Weights of a small image embedding model: batches of 64.
Rows from block 2 of a small image embedding model, named by matrix and row number. Rows with one number within an expert belong to one neuron, the router's apart. Each number is 128 + 24 x the weight over its row's rms, rounded and kept within 0 to 255. All counts start at 0. Numbers have three digits each.
After each expert's rows are labels from the 100 images, of 14976, where the router gives the expert most weight on average: "responds to" is what is common among them. Only what is clearly more common there than usual is listed. The data: retinal OCT scans (Kermany 2017).
# router: router (model.blocks.2.mlp.router.weight, 16x128, trained with AdamW), inputs 86-127
# gate: expert gate (model.blocks.2.mlp.gate, 16x32x128), inputs 86-127
# up: expert up (model.blocks.2.mlp.up, 16x32x128), inputs 86-127
# down: expert down (model.blocks.2.mlp.down, 16x128x32, transposed), outputs 86-127

# expert 13
router.13:106129106116096169162136166131103150104156159150121125115172127121126116109134106123104166099164082105092148140144154128132150
gate.0:131113097128169113119140108118130134142093162153145124094165100152133123177159122151093158168167127107158135145104161096094125
up.0:142152123164119136166110119167123132114151115130102111132132108124125150222125114125110090129143130118112114107122107099120110
down.0:164121142104156119116107133129094114148145087131145133117126105156129163150079103110141107130131170132081118101103126131111142
gate.1:145110113136158117127111094117118170054090147123127146141147111158154130139097098101089097113149126155141151114114129156097168
up.1:161111154108146075121068163085151167123124142141108105115169166127144107154149103149120148111140104128155144120134152152075189
down.1:113096147171112063130115132110123139083118169117115128129130144125088102134132070115107133114137115114108097137139118155143116
gate.2:114175139146110099114118151161095136144131129144149168132116111153157095115121073123141153117160129132137094144128105091161073
up.2:109156123166130146170177133148111170134116117113175119106099116139125119133116093134126109114094108106145130142173174095117160
down.2:156088153105135106149098140140179103114118123162121154112143150145093142136171099095136106100131073167148129159105137127121100
gate.3:137117112136163118130154177134084139111143137137127129133116155131116150139109113110145148149098149105111171117142134075105126
up.3:128093114158108178105112130126124133133137124105099145137129094158100132084095122098121109110119098156135152147142072120136123
down.3:136153154118100168157110076105138128113120129125192108158120141120144117107147122115130109146112095100116132139116120125083132
gate.4:112136098145162186146090152107112105166143138111188103141126106123075119141160111132128125154137126120136103144167097105126153
up.4:143150121157078130131089125135151118104116125062154124114144121132172142127139157111109162116136110136090171146153103128117111
down.4:115133120121106112162076168113142153136128145135127169107157130123120155142128124126159131131132118126110132146127124126139133
gate.5:124099142123155122140087121142118114100115146159121139116113107156119144097090164181114137135095087134143164120099133115156122
up.5:146109093117115149127122110136121071144171176112165143126137146157129123106170123131166148140114130133120093149126114158178086
down.5:117110143118139109115129138115177135129147128087142116131117144082126136134123109163124148086151118077152132130105074172137069
gate.6:122120132116116133154141145142101129085176154117141144148103132112095153120180103124109119146136081129129135118084128133090108
up.6:114094134099138124135102124112085097125132111174129153108133093112140133130125085119116115134130115126131179121090099108144071
down.6:139195122149135141106170137114133120123153093171111144173057103148112163087138164100143133136126138113147104128152101151133134
gate.7:134122178108121142103150114185133109142085117162143109129130137133149130098116134117095145161104090153107130094132128153104107
up.7:129097156129091172160118107098113091096141143110130113144096098141133084109140131141151136133111168102119111168144078117147120
down.7:160123120099125176169080108154106149141131109140112110161139144102162156148091105092131116165116137102117119139159113130088150
responds to: finding: choroidal neovascularization

# expert 14
router.14:114142164161130118155137133145131174085136085149132112111100122130144112126126130113114133117090156131153123107087120153118083
gate.0:124142107162110123132135123131157134091120172103142129111091087153116114106140107135086140189144139131163108143084150154124099
up.0:142159145120165122105138132141130152111111140122159123116120101160097126150114101167105133143131092095098126138123131146120148
down.0:121107155119095120157130099116109095105111089164154166130119127131124059119158166135153117111137151152138145157146125137155105
gate.1:144140099141125104171116113148122173155108121096101129101093146110098145095144093099124095136153093116129143088167118113141173
up.1:136173110118161124109134131161117092134160107073090140140108137134161084123130150202142193099187100172129134123162078120133145
down.1:132149084134090126126129130117107153164122152149163112111145120142126162177134115118119169170148115131122126124157095136129091
gate.2:128123143154114129156123125173118142146119119148109141120124126185093136173112101120124140133116133117144128104163126120116126
up.2:096108106142142142109125112104083141158171145150107119139144115104086140141175153100122153169142146088126139158144136172133116
down.2:084087119138127135132137100095143117113158129137137121165182133122161150097161120160105107105145112147125092107103100137121109
gate.3:155117112092162148154113139131124122134094152141124131117098172120093162125114119136174119159101152153139120158133117118132108
up.3:128124158162106141134142130146136120091119113108134179110122128127124106143144152138130111130103099119116126133101150072110140
down.3:115141106132122117128133104108115128108106124128115121121106066104127131089136128123102116180117174102166131095090144111105118
gate.4:148086132120166112119171084103091141083106113142157114105166116142150125147142152127153123142109153087134143170143173107125102
up.4:144116097097130091120158176074116114117127145135122109121139118140128155144125096147136141160097131098110109120119087118148115
down.4:119112128136137184095118124111116112151133140181132156126148125077120172087123142138130127138113145132107114110174143085177109
gate.5:162107095108130167128145112139114151111114164138138158068150112109162138093161137119137114118112099105136119117137146146076144
up.5:172130100105137126082135094119110137114154140152121103146156154155117092153107136161135132117110132098110094118124159108117158
down.5:082141111167125125117133104160117171108162163109152135104133122171137132192115100146099143118103105162121131135140088145089142
gate.6:157139109122134135132084095120166142098143170149138130102139105154137126127113114162084130134086122145137120156158104123135147
up.6:166134141150137120114135115095071160083124094111118183131140110145146111151154165136104151122179109117099129184116117152144134
down.6:119111127157114133107156161143131149129119110101124115153147103112135175134112146127133165125147142156154120131120148107158132
gate.7:149075153122104134140131120093134127142110138107172103105150151114116107166140129156102111132131074116114102129101119078108144
up.7:107149102128155114078138099149163149125101139125132096119071076142131139146182142128118131134142137130092136130116148162063159
down.7:154120106106138141130085104161106112103075113172147115138143157143137130113101153137107147119075113146123144165110140150103139
responds to: finding: diabetic macular edema

# expert 9
router.9:132121087159121096105147131131100108111134091114102151171128151108108135128145127147132117113073082111112107148138125147102123
gate.0:106131088162150107099161141176115102125161119133109116098138135123124146169141148071103162163137099155147133099122152101119138
up.0:135101066143089094103188147128104117105139129144117096092129111141173151133127145119127116110134118117153160100120121071125113
down.0:148095133129114194154149095133154101129095115116131066126174080125131113095145130117134130125147126100098105173157135112168090
gate.1:086144089126121112082119115135101114116150091097098143125132113133150103183134112108133113102110119148153142146113151104169119
up.1:161130135172149117146138133153112107125131140163143114147112096160135118166098104152104135171166121157124072131149120135105118
down.1:114120152098174139131133139102161100134168083131100127137117119135147144172117119145095071139128161063127166169148119128150069
gate.2:131149167106097124131161099130128123125139128131145165180124136143101126110161103132170158111131119183105133126118121146109113
up.2:149120137134148138124132100146173178108123122108209122101122116121147131160080112153146147110122151118166100148147154134126150
down.2:107068165149068144144136108106112151142127107157099118112122137155091115128170173136121092127109125115129131144122146125086117
gate.3:110140120122073115124112137131167104113119163091129121105149147140146133109176145109136128145099104120109067124163122128096145
up.3:112125119148109151163142129114112141123160120114071141148108110075136063127118138123097122090106076136192151123144075083117121
down.3:134157128104149122111129152102152060088114162106124156132123140127135119148137161095142119171103167137122129150099137148064086
gate.4:167141147175106153153132156117147107146123148096163162150107125122131081134095152136142069159123115138086144103140073121097128
up.4:140162135142144147102167153130150165131109105141101157093130141104117165130135187132159105114121170159083126109086087090133124
down.4:116112126104081166124140149111157113128173179145121177112090139145146141103123128074173105133097110131110107117110113115113121
gate.5:132122098152176174119139077131159097138166142135160090149160142114146141155138164127163081120092171112109131111135111106093157
up.5:153105075124164125148120119114156107129127116094148151136100141095164166160132106141124039120145133099110153106138132140094172
down.5:097112110168119093149148100117086199141124146110113162078152078085112142111136079144131142130135100122101128132109145140123154
gate.6:147128143151129127103106141139100185103110121125192123129147124186093137109113074128127167136146155172168097114096143151141109
up.6:172144139126174132118156102121123118135129131185113149102099089125118115108136126148124106104112172090112168100118112170117153
down.6:139090194127146163121153096086143114098118119153120140104135137127154125132140180128123170174165151149119154133115119103140153
gate.7:118152136133143153171177114107086120135102135168165164100147122139148129117135141130130133110110117111143084148148139157125102
up.7:128118155168103143192067139142125127147157146127151106150103115144129149111123127105158163103168132141101145147104095135142130
down.7:092129093089084157091115114134114118118123117121119115169127132103116165084155103101145136132112129116126147124128141108108093
responds to: finding: choroidal neovascularization

# expert 10
router.10:140076176154155145146103116116143141191162148115178125110132139108130122117126165119111117152126144172145104061162124150143124
gate.0:136140133118118139138129127120130146096135132086118134189081180120113095149099169137114169111127102124133120105124108133112119
up.0:110130135136145146090190086139109119164120150100116140117133137143104141113177113140111112112127119107111123143122111118140105
down.0:102111121124133154189090108125076163100129147140150104103102091123165085146106109119164082129100136151118096106127145095146190
gate.1:143138124160129166151064132142157143140107149113146145156140103133107164108118119124132120126161120078135102138149128142092101
up.1:126152092106127117135130115095145132101130152148122099131110122095143126131090101112108106139123107123116095107074105117128115
down.1:121123141118139101144102121137139089138083086091167097088143149118159171143119159171126132131154139113108110150158150121148151
gate.2:158109112135132113190147119165140120100184119127131113116152109150094134106159137123174107125143131117162108107112127135159153
up.2:149127113144113138149159123113132079100107083097098077110126113162117131108163136139112148168109124097138146174099142134054154
down.2:121176172150153152164152088120137152129103172132154136107157114114110130141163143116087116175150139123157108149110142138115130
gate.3:160076147140138109128090169133166129117120113163154120097133078148120149118137120128196148119100137132129157129108120104126122
up.3:141158160155119135110119134173097119114109146131133139115121150161122125128142162120136143091149136135119145125108106109145138
down.3:117130115159130113165168133130149110141135146113112145152218131128152113123124131126129122137145085129125113154125095124114104
gate.4:141165140093132166115135098122155159162103106139115120138145102163137146132115134106084093135163087116153103115112112163139162
up.4:099110146133121147173127093139126150134091085134131141099127127149154115115110090146146112150166114149113134093121109133100157
down.4:095145092149151125093120165176162152123105114147134104140183109115142109130106133148102114100119149110085114114156115124131100
gate.5:121145081121121108167113151123120109170151134114143139122126105090117091123131130151134183133157175131119131154164096100156131
up.5:139108112140160100089131122126108130161135077082119124116129172117109155070092100117136102135142104126116116135167161143119164
down.5:065137116119083083113160135111104131136115094155142169163125139114124108133165129083167135113085147158120172140158152123113129
gate.6:133139132124120117119147128147127124098108177081191090070141119129155147118162155137119134119187118117120093128175166092158124
up.6:150095085136111115157121093137161131148106113091135124168151142118116151108135131107173103133127126178097116160113096096130129
down.6:104139085076121094138149132069135134144107134114136150140103083135145153148119130134118122123126112154141152128094132143110158
gate.7:176142103138145133169105114148132140117088072116141089162148170127141149149153133110124108133119138139138124123127150129124128
up.7:107110121124148117123148124109105198132119138101158143121109143166129115131094116133105143135124125133149148136150148133135147
down.7:168080110140104086175119106111161151111168130082155166121103136128152104132131146166199146083153125191097115145141128119091110
responds to: finding: normal

# expert 1
router.1:106124188115178142112133166158136154154137114158074090104117135080107083095097150106134169150152141113124122151093100116142156
gate.0:096097115100135129129103097112125172156161111101141137132134112135126118122121129131173155139105197105118169117113122149137119
up.0:132131110143130136107128124143149163108153106098091132136121122127137109131117129138156169145195175138131129139171169140094129
down.0:137158108132110129108121134109147141115142117142125154116144125133089152175145111099110123111137162156144096132144163144076091
gate.1:126125158128155103105110172145138135108089121099171129079107133165132168099120119137129094119094184138154103115104121168089135
up.1:122129167120129149128165133128143128181159126116108151074075151109090143117164143124082103122106095091120143145136105157144087
down.1:114147166136157143123096150087100170136185120101144146116103129121100083078116112119165115123108095118139130085141120121166170
gate.2:137127124161130115150090106097129193138123129150124178142129117092137114096174125133169114116140113147139126100091111135110118
up.2:115144132141144153146174106157129123158122114117142108126114149051141165117120140100101134122086142108128160102130105130097118
down.2:112152094155184136125109194141140120140128125131111132141120116115127090128089113116093112119078107117102146134143148112151153
gate.3:132137104133142159122149122104147115072115132107097116133149081122102100128155112149131145085146137132138127109124099105168108
up.3:161132148121159150141126135102099141148107112125168098114098174138098138083162125136110097118122141158154170096113146136122120
down.3:142123154158123122130120119143123073135160139137114102130171102160111140118108125136109141105112154114152119104166136172132115
gate.4:131128137127144149089103153155124124124115211083100096147121184142112157144106156142110110119098106135131102154131149181106136
up.4:127123087126088089130095133139149135130156115176123072147123136116127108145101152139082123124132154128116159097135111129148130
down.4:075134084131108135120105117123134145165151115123105159122129143144147106111109135092150103114124147142135137138164141116132157
gate.5:094133152153163154148101142118148103099112124086123127118152146099084161162156108143092147125084101157108161096137133143157142
up.5:106098144146112131120123097122100133132083181117098113080121099187105126090111111138133160103140136140099113084115132120170132
down.5:126157082112146129111145119158120100129110109125177137116135132110132139152172139137140123160125134118121114101128120118118109
gate.6:130101111138121109125123119161113148116147113156159158167163130110130184167163191164151140156148082101131066112151135127157121
up.6:136140165124167132113163135145138118151118102144118101143180158146147149081131101171181141155128157153132165098156107123110125
down.6:140169111153133151172087143141100139122112103133141134106170108097133120113110171161120116065147129089161102144138127146125146
gate.7:132125135152162148153088149140139104141171098119116156123101137166101098134139122109080136160144180120128084144153124158113107
up.7:128070127157150173147114129139150121115092094146161104120164111124129177119101123083132143108173111116147085126099100152158125
down.7:130108125109151104137146140160168132142134124108158061149116100109136111145136111086119113129125128124124170149164156125133080
responds to: finding: diabetic macular edema

# expert 6
router.6:138171161108100108133157116092156175142105127147126114153094127108116143122091142111119151143063140122102138127101118111159090
gate.0:126103131119163139120150110146144070144156146121109138140132110157152108131158111152119142116131116109114107192102112146214092
up.0:159138124153106119131109155133163089097100139131122104116139095127169123124141126156185147141139170153106126078126117125129137
down.0:124093142132130161091165159122137153103099119164104101125086132125167143162143131111127092123098064137102135135120138147112095
gate.1:143173139128135150159141107119148124076145151166117153115139123122125136139073110090135134112116186113149130141172161164155108
up.1:134119143126116143166110124160169105133154104095094133071159136093092091128118124141107098116139123156124116117120126122094170
down.1:121144134134121102097133099166136151109129133181130099115121120125130137111136136095124093106163135152141098158159165135124146
gate.2:152089091136133145103105111127111099132154139117130119133123131126082119131117128155131130124135147127117113179091175123090082
up.2:131117175156158156076162144105112169133134147120123141107145110137131116131120159168143136163173134148122103119088171132133144
down.2:109135177119125111140144139141131097089166090132124149114133113099116152096133135127118140127142116133113126179107119130114118
gate.3:120132089108182115124143190177113128075134088149166157123101172156075163141112103114111126126119128111134138125114085113124156
up.3:113142109118140146112099133134143139135165148108166080140145109138110147148148103108104127141104151191154163133145136122150129
down.3:100138150139134143133168141148151134076132119117143104122118146096146135124108119155126145096123120114106102133146118130117131
gate.4:126095153102133120149118115104125082133121111124155156154145121117123134131176120174135111123125090119129105137133062148149134
up.4:120126147152127084148145109143136124117117140120126135137153114146152133176138129086116159176127122099163130159111085098129137
down.4:060140133112155106142168119114134141132120145161072153120141124110113102114149091117131138088110121116122122112107133142088139
gate.5:146157145152132171109127140133106096154101122175148131166080139107130109147156105171120135129116126161120147116107069174148186
up.5:174153125115123141165128144105143118149111149127158143115126118101098163123116139085150132082134056131144154121144123148139127
down.5:126128115143179118125097148114160154142120151098105131090134104093179168104115141137150134077138101156097144166144161135106163
gate.6:144157145124107141124092101138151125158109139134145171123182130141146106123126139132095123136147115154126118163119083126162204
up.6:087162075084123128087119127109112102116132162132104129123130140134143124123150156115114138097115127114129125077118126124118143
down.6:133151088133151125115141132088121066155183130114121107141155167132148140154088109118074118107115149141118143183121103094082145
gate.7:104126098119109126122126109117136126140100216097134145131117103147101096113131103135137119136154131119103087098124112118120141
up.7:095132131142161135150152147111113152123102133125094158158152129126147147104099150160078132127132113109052061155093136072117054
down.7:104138092073171130113143152083154105138133100089124132121128102140105116108163140065113138128102116113120102091131072084171173
responds to: finding: diabetic macular edema

# expert 5
router.5:131122155117141172159172128146141193131156123178120102115124129108103112121134088131080109139149175098153159085138126134165116
gate.0:104105102151144156116123076179093117159168089133126089125111118113151106108131150085121148150122133132094127099127140141183159
up.0:135106141111124132163129129165171164157104101111085117163134144149110131108149121126130115145088130137137160159092106110109149
down.0:159130107123081136119161128139166149086145116122132116151169133118138145150112110091144136111167098115149119139122100143132120
gate.1:127143130154129144127082159149133146130148098073073145111119092111117140129109151132160107101101137163104130106110084176112130
up.1:084155092145108129116093069107130158127094121145151130136109126127134143125108146147105125134106132157110132110141126140100097
down.1:103141161178091137098142125150135116076124127139108157130079095141121127143138114112090106104133112151137177129155126096118151
gate.2:117135151155080157090138162152101107125143115132098102112152109109129161114147101147120109099093125154124109143142111118133150
up.2:173120101116125156093148133179166118106114120085124174126098104122113147148163079166135128148143116123159108110099117096126148
down.2:105167104150141120142117156111135112134135160116104121114127155093129095127097112132132129158145128093139166122122096109106108
gate.3:169136131154098168117129137127099149090137118123131100132117145128130151107124147130153173167137128117159106151111128137146113
up.3:147145158163153114104105085110077136131117127134151131090133159128105143156144157110153149091122130124163122122145137099141111
down.3:065129142114138137160091122110092104124120136119151108140157139116143089127159121113096146113123120183167160151154134107127158
gate.4:101136145098130153128136107134134155128179112070143144115097122133129120127126132150134142162154103147131104092113156155140160
up.4:185114104136145162154139171084128129123131117156158149147126077107101124101146118136117126121142106166114140131169047153117099
down.4:089123152161129130139112100131122139116128192118153138108139140154118146103114142138100149162143127082137095129148119173164113
gate.5:086124094111162151164143118096127124119153121132133158102100161153115113146126126118113160186132089102164145148123101119182128
up.5:134128121147120167130158120103115119085088133122129106149126108088153111169169213130118110122140151104127135178159102141099185
down.5:148148083128174116090153134082145153129099110123151140144088142127126139131124079146164133129134152127078148135116120172119100
gate.6:104172145138124129137108130140103114111141123119172116125160142125179092144080112114150129120091163087091142110128108170124104
up.6:120140099099154123146136120125158133164119087095163117148097154145153163138132114105106139098177175156146173093166104171128143
down.6:118149112119173139107132129110121112161137094134132135113105142122146077173099122159114122124153093172132129159191147121122123
gate.7:153134141120160167159129156136094148138127130104152113121114137156103124133089140161132145113108093137135167139115113163147128
up.7:164157127165104124130150096180156132109100185084119147117132100120114136155108136132141156153126135170110129113086150099124090
down.7:145092119123145146132122106125112115109102096155122119096101114148124125134129108104120185176131086138132183100145110104110095
responds to: finding: normal

# expert 12
router.12:132127119130155147131109138141107092095116087084118131143147116173132106115117133111170156099141144141112123109140107131107119
gate.0:141093151123124129085083131120164131121101120109138164144139139112125108147107121110103114128102145119158177136159118079172148
up.0:120156106130146122133179140089140143091150107109141137139154127087124123131123079137161102121128144107092074148112145098130120
down.0:130110189147166127143150113113105114125143156069151142128104148123163140144103082092117136113120144154126175122134107151137138
gate.1:131178071122150156123129127114142067142135115097165130148121115144133118122128128100178115112129114130111136116117075132140196
up.1:147141134111136120163069153097129126130144086077116120169138156142130124131137132099138128093153123123101182107113129130107119
down.1:137108058095061133099191108125119135118146109132112118114165121128122093112113106144180130091118128110127165102108146175120126
gate.2:140140146147100096148126151095100186154142074136114134128127127108111151133133109134136142149143158130114108132160155093142134
up.2:159146135172125127153124118159170138147147146136101156101140113157101175106158107134123141147158146111122102104122134142140098
down.2:121109132118179114092159131089098128136086120145099158136132174123132145110156118108186145135123115140126143106135137191082135
gate.3:113129098076118098132132123130093096125132143134133093100162112129127124166141133119143158135173139109086173114110142183123096
up.3:136162117082110148123174092183146159186136161123163119140110101129168132084140129148120146149156117091132116152112126195148174
down.3:107078126136133100113149135154110132114148132112154155115099106124160104148140148081147093090169140160073144087126140107122101
gate.4:162104140158108132122132183102127110135103120137131137124101117162083129123095118114110164126099125149111119115119108111109154
up.4:159144123152143080084155142144136136093119126157127145130093167159152114132163165116145121133111159161143105123115165153099126
down.4:123122153146113106121089162119168075081139135160138153085156144158108158127171122101121115111136098092137112104121107157133116
gate.5:148139132072104101164160118134134112098097157110126125126121092116129104144087148140085131020134112158124113138127152121163131
up.5:096136150151107155156098133139162154135110143100121122111117117152117121141105122140100115135155169147116092098112141183148159
down.5:173074163080168142126140113096118093162176129144146101124155099134100136136131078132137140144137141129158118121136172116102110
gate.6:165139112099135165131149118135159101153094143105090116146117140136153146064130138161117137109142178098157132148128121135110156
up.6:116129121131148098135101156115087098107137105133148153104120140149160156122103135134149110103130139144097124126147085149155113
down.6:120140116112165120134155106103132104121132087141174153094132182095068119127124147121122163114130122128132152138125112124147115
gate.7:139140107085134171145122111157184099139130139125112161166125087130144119105126124169090122143153125120178137108130126149143129
up.7:100162101134118092139129163115113150119165156125128120130122097144164163110137128156120118134150091157118124078106171123123123
down.7:118155153080118119175109109095126153131088137100107141058147097141175140124131161126122055136124176174130096144087141148128136
responds to: finding: diabetic macular edema

# expert 11
router.11:083153143105158132134148138105125126154117096139154102143109139129087119132086160131092149113132091111104152145136140067129090
gate.0:132160116103102185108116110122148115147116167098167094161142118117112124191078143097132046122099137160159128124102149130136134
up.0:115111163115141129084115173126113098148171155114139118112121154121140077138100117135168109141121111095148135095137133131173148
down.0:148101133116092136105107107113184108155119143131150116099132127104115159133130165113149161136156085068136105129084121100132156
gate.1:127179157100109139152159111136128087106133144152123126139129141140130094148095109091136127129109155109137167124132124102146113
up.1:146088112105163115084137133118132132105144142165129095149133157119122128124136104114115129109103115148158147107155105128112104
down.1:134106167165120145115137167138108105133129155126209097142092119151130159175140157116117105193108146126118124079155127153139162
gate.2:132124176097119164084129119129095100144125149137152156132130156111112189168141101138093152143095120106121110167125111174138124
up.2:165112146133113148101122130124119129096076142115143113151165097140105155108150152090128106131128148156125133099110102147166141
down.2:143166153151081181178131144125134148114114114101123171148092141124163133127121094129107120119149135094120129114133156129075111
gate.3:163131131145180133116088109102087130139143145134086163129162094149152128130149164154105121079137111120134149147117074081133139
up.3:139107129174140114168197132161123130135125087118111172136123107094158147145137126140153148121138148116106149170115096098139144
down.3:142132092124175150154142140146121084101178204115144102132165156140152153137126155102166141110121168135120128155140086142132130
gate.4:117135109144108110139151149126090124111108101109138154151133134103123110135177113093123095149094165107145108156164154161116115
up.4:138121111126145117109124103178098159126160124136118113124147092132145113083106131110155141133106142146147129148132098121098122
down.4:140093138147148111157122138109125129129120096150165113152160123115087104070083088137136120153131154154126129136135122136102097
gate.5:132156068114117145154124149159103135132137120149164110132144107162133098153148138143131119107172142113110127114131106128120142
up.5:107137143157149132146118122146157139127164128121147121112134197153123160111130121129132117150117165103162141136111126123151147
down.5:196106139159150094096149154179128140137109133159094118148136144162125107135105123137123092088108141113148127118153168105152152
gate.6:122129129093055131141155137160090133165140103124125126122128155127125097171117158136121130147110125143136152107101181137149138
up.6:107126131140138147103099126102135106140141133172135144122098119117125052110146146086106119093126157127142123120096128127108110
down.6:138128083128153120096133130141138129124115135146075200098137121087088093143151119106079118131144148155119101101173117114159092
gate.7:121144140141149125149090103145095115112103081080126128136089109141146135102131118116122149160101148126122114119129086148169124
up.7:125119124123126157117090145118115128118096131110136144149140081130146138106140121136163096095152163105124095123129123092114099
down.7:158116150129172100111098114160117158131192129125120156160153152156129140164084163148135170109120141110103102080116117140140116
responds to: finding: normal

# expert 0
router.0:100113148132150118148127114095147105102136156128101154125142134117116119143149145109167181163126120147132172152132096045106161
gate.0:120136165126131089156144105155171152168111113109069126150116122120164149109180131110127087124135087086103158111091122119103128
up.0:095142138097114126126092089069133148129104113142113132134119131171135123153117147146111147094128046107144146108161094135118141
down.0:140108126138095104127139162106138117092115113162128111121119130116127111152128113173112066103101144113152109150106131128072148
gate.1:150141138111115132151098106134121088133132158148152145103107123171143148074135115119152122121158098106174122106149130090093144
up.1:131169138083132124177093143094164137129087119128118087157124125153126143134132141128121094125128114088096135155092144125125165
down.1:110146125105097124118145128119129125131153129147100069141158098095109153149133148147128180095098116120113134103138158100083142
gate.2:097107131114118109147126116108143126138141155111123147171121135142124141099111131095192134108140138162082169096113099113135135
up.2:073113149086135141114093152126157104111133151094145132132157157124083110119132145149159162102120157120105089133159123134127150
down.2:097094153122121161095110149103133144098146163130189155111131158157125134114143107164110178138111140143109121123161166080104143
gate.3:119129142116139109106160152111134133136122105156123168158126151157109127073142150127134124112132087127114141085108109134095109
up.3:146202140127133133136106109125109120163158137108140127134181137132122112091151135149138169139106148156081155126120142169155115
down.3:097134095103182159125155107146159141132162138163176121105147109135160132126155141137129081144119134165130118126158128142106139
gate.4:156152127164128129102172137122172132140143137134133125089153146158139182088152083110159144097122104117108106134137141130113136
up.4:179096151143134100152142151086139136125174155080122152087130115119107165106113129125129107110124141127110157123163152129111129
down.4:104121131166099117140131115125076105100113128117131148189116086135149177088152157134129128134130106097099156131104147119082152
gate.5:128073146151140151106137126131090147139128083188119099128099140094120153097115112157112107116162134109104136104110149125107119
up.5:128138099120154121094087100129135165169099137106072111118110084132197104163154131138131127091121156143139120099093112089124109
down.5:168128137155088138104156158181131106146152096105166116123128115127145098095159098069176115133109127102123132113142131129124146
gate.6:106149168152091151151127145096128081094150140143082150109176108111130121122128151111143117163126120117114100130121146128140122
up.6:111095136101131141118134090137121109136113130156132125111169113115118164149081121110133119116123143142147075178111137149117146
down.6:141167091130109152134152119140109068126105128067120140109128096129145127127121148113142189111147146117113112145092154119120113
gate.7:125133189140117128146131116105149087157159131153108157138096185100165130083141114117097104162128109157094121129150160118083113
up.7:090136120118132145107112103135114143137159117110176143111203142113149124119120082123166109113127118130128106102121114075104152
down.7:127112103149116139160144139183132130136142051121143145095137174121125135166132126138150095130125185108118172152115109141134141
responds to: finding: choroidal neovascularization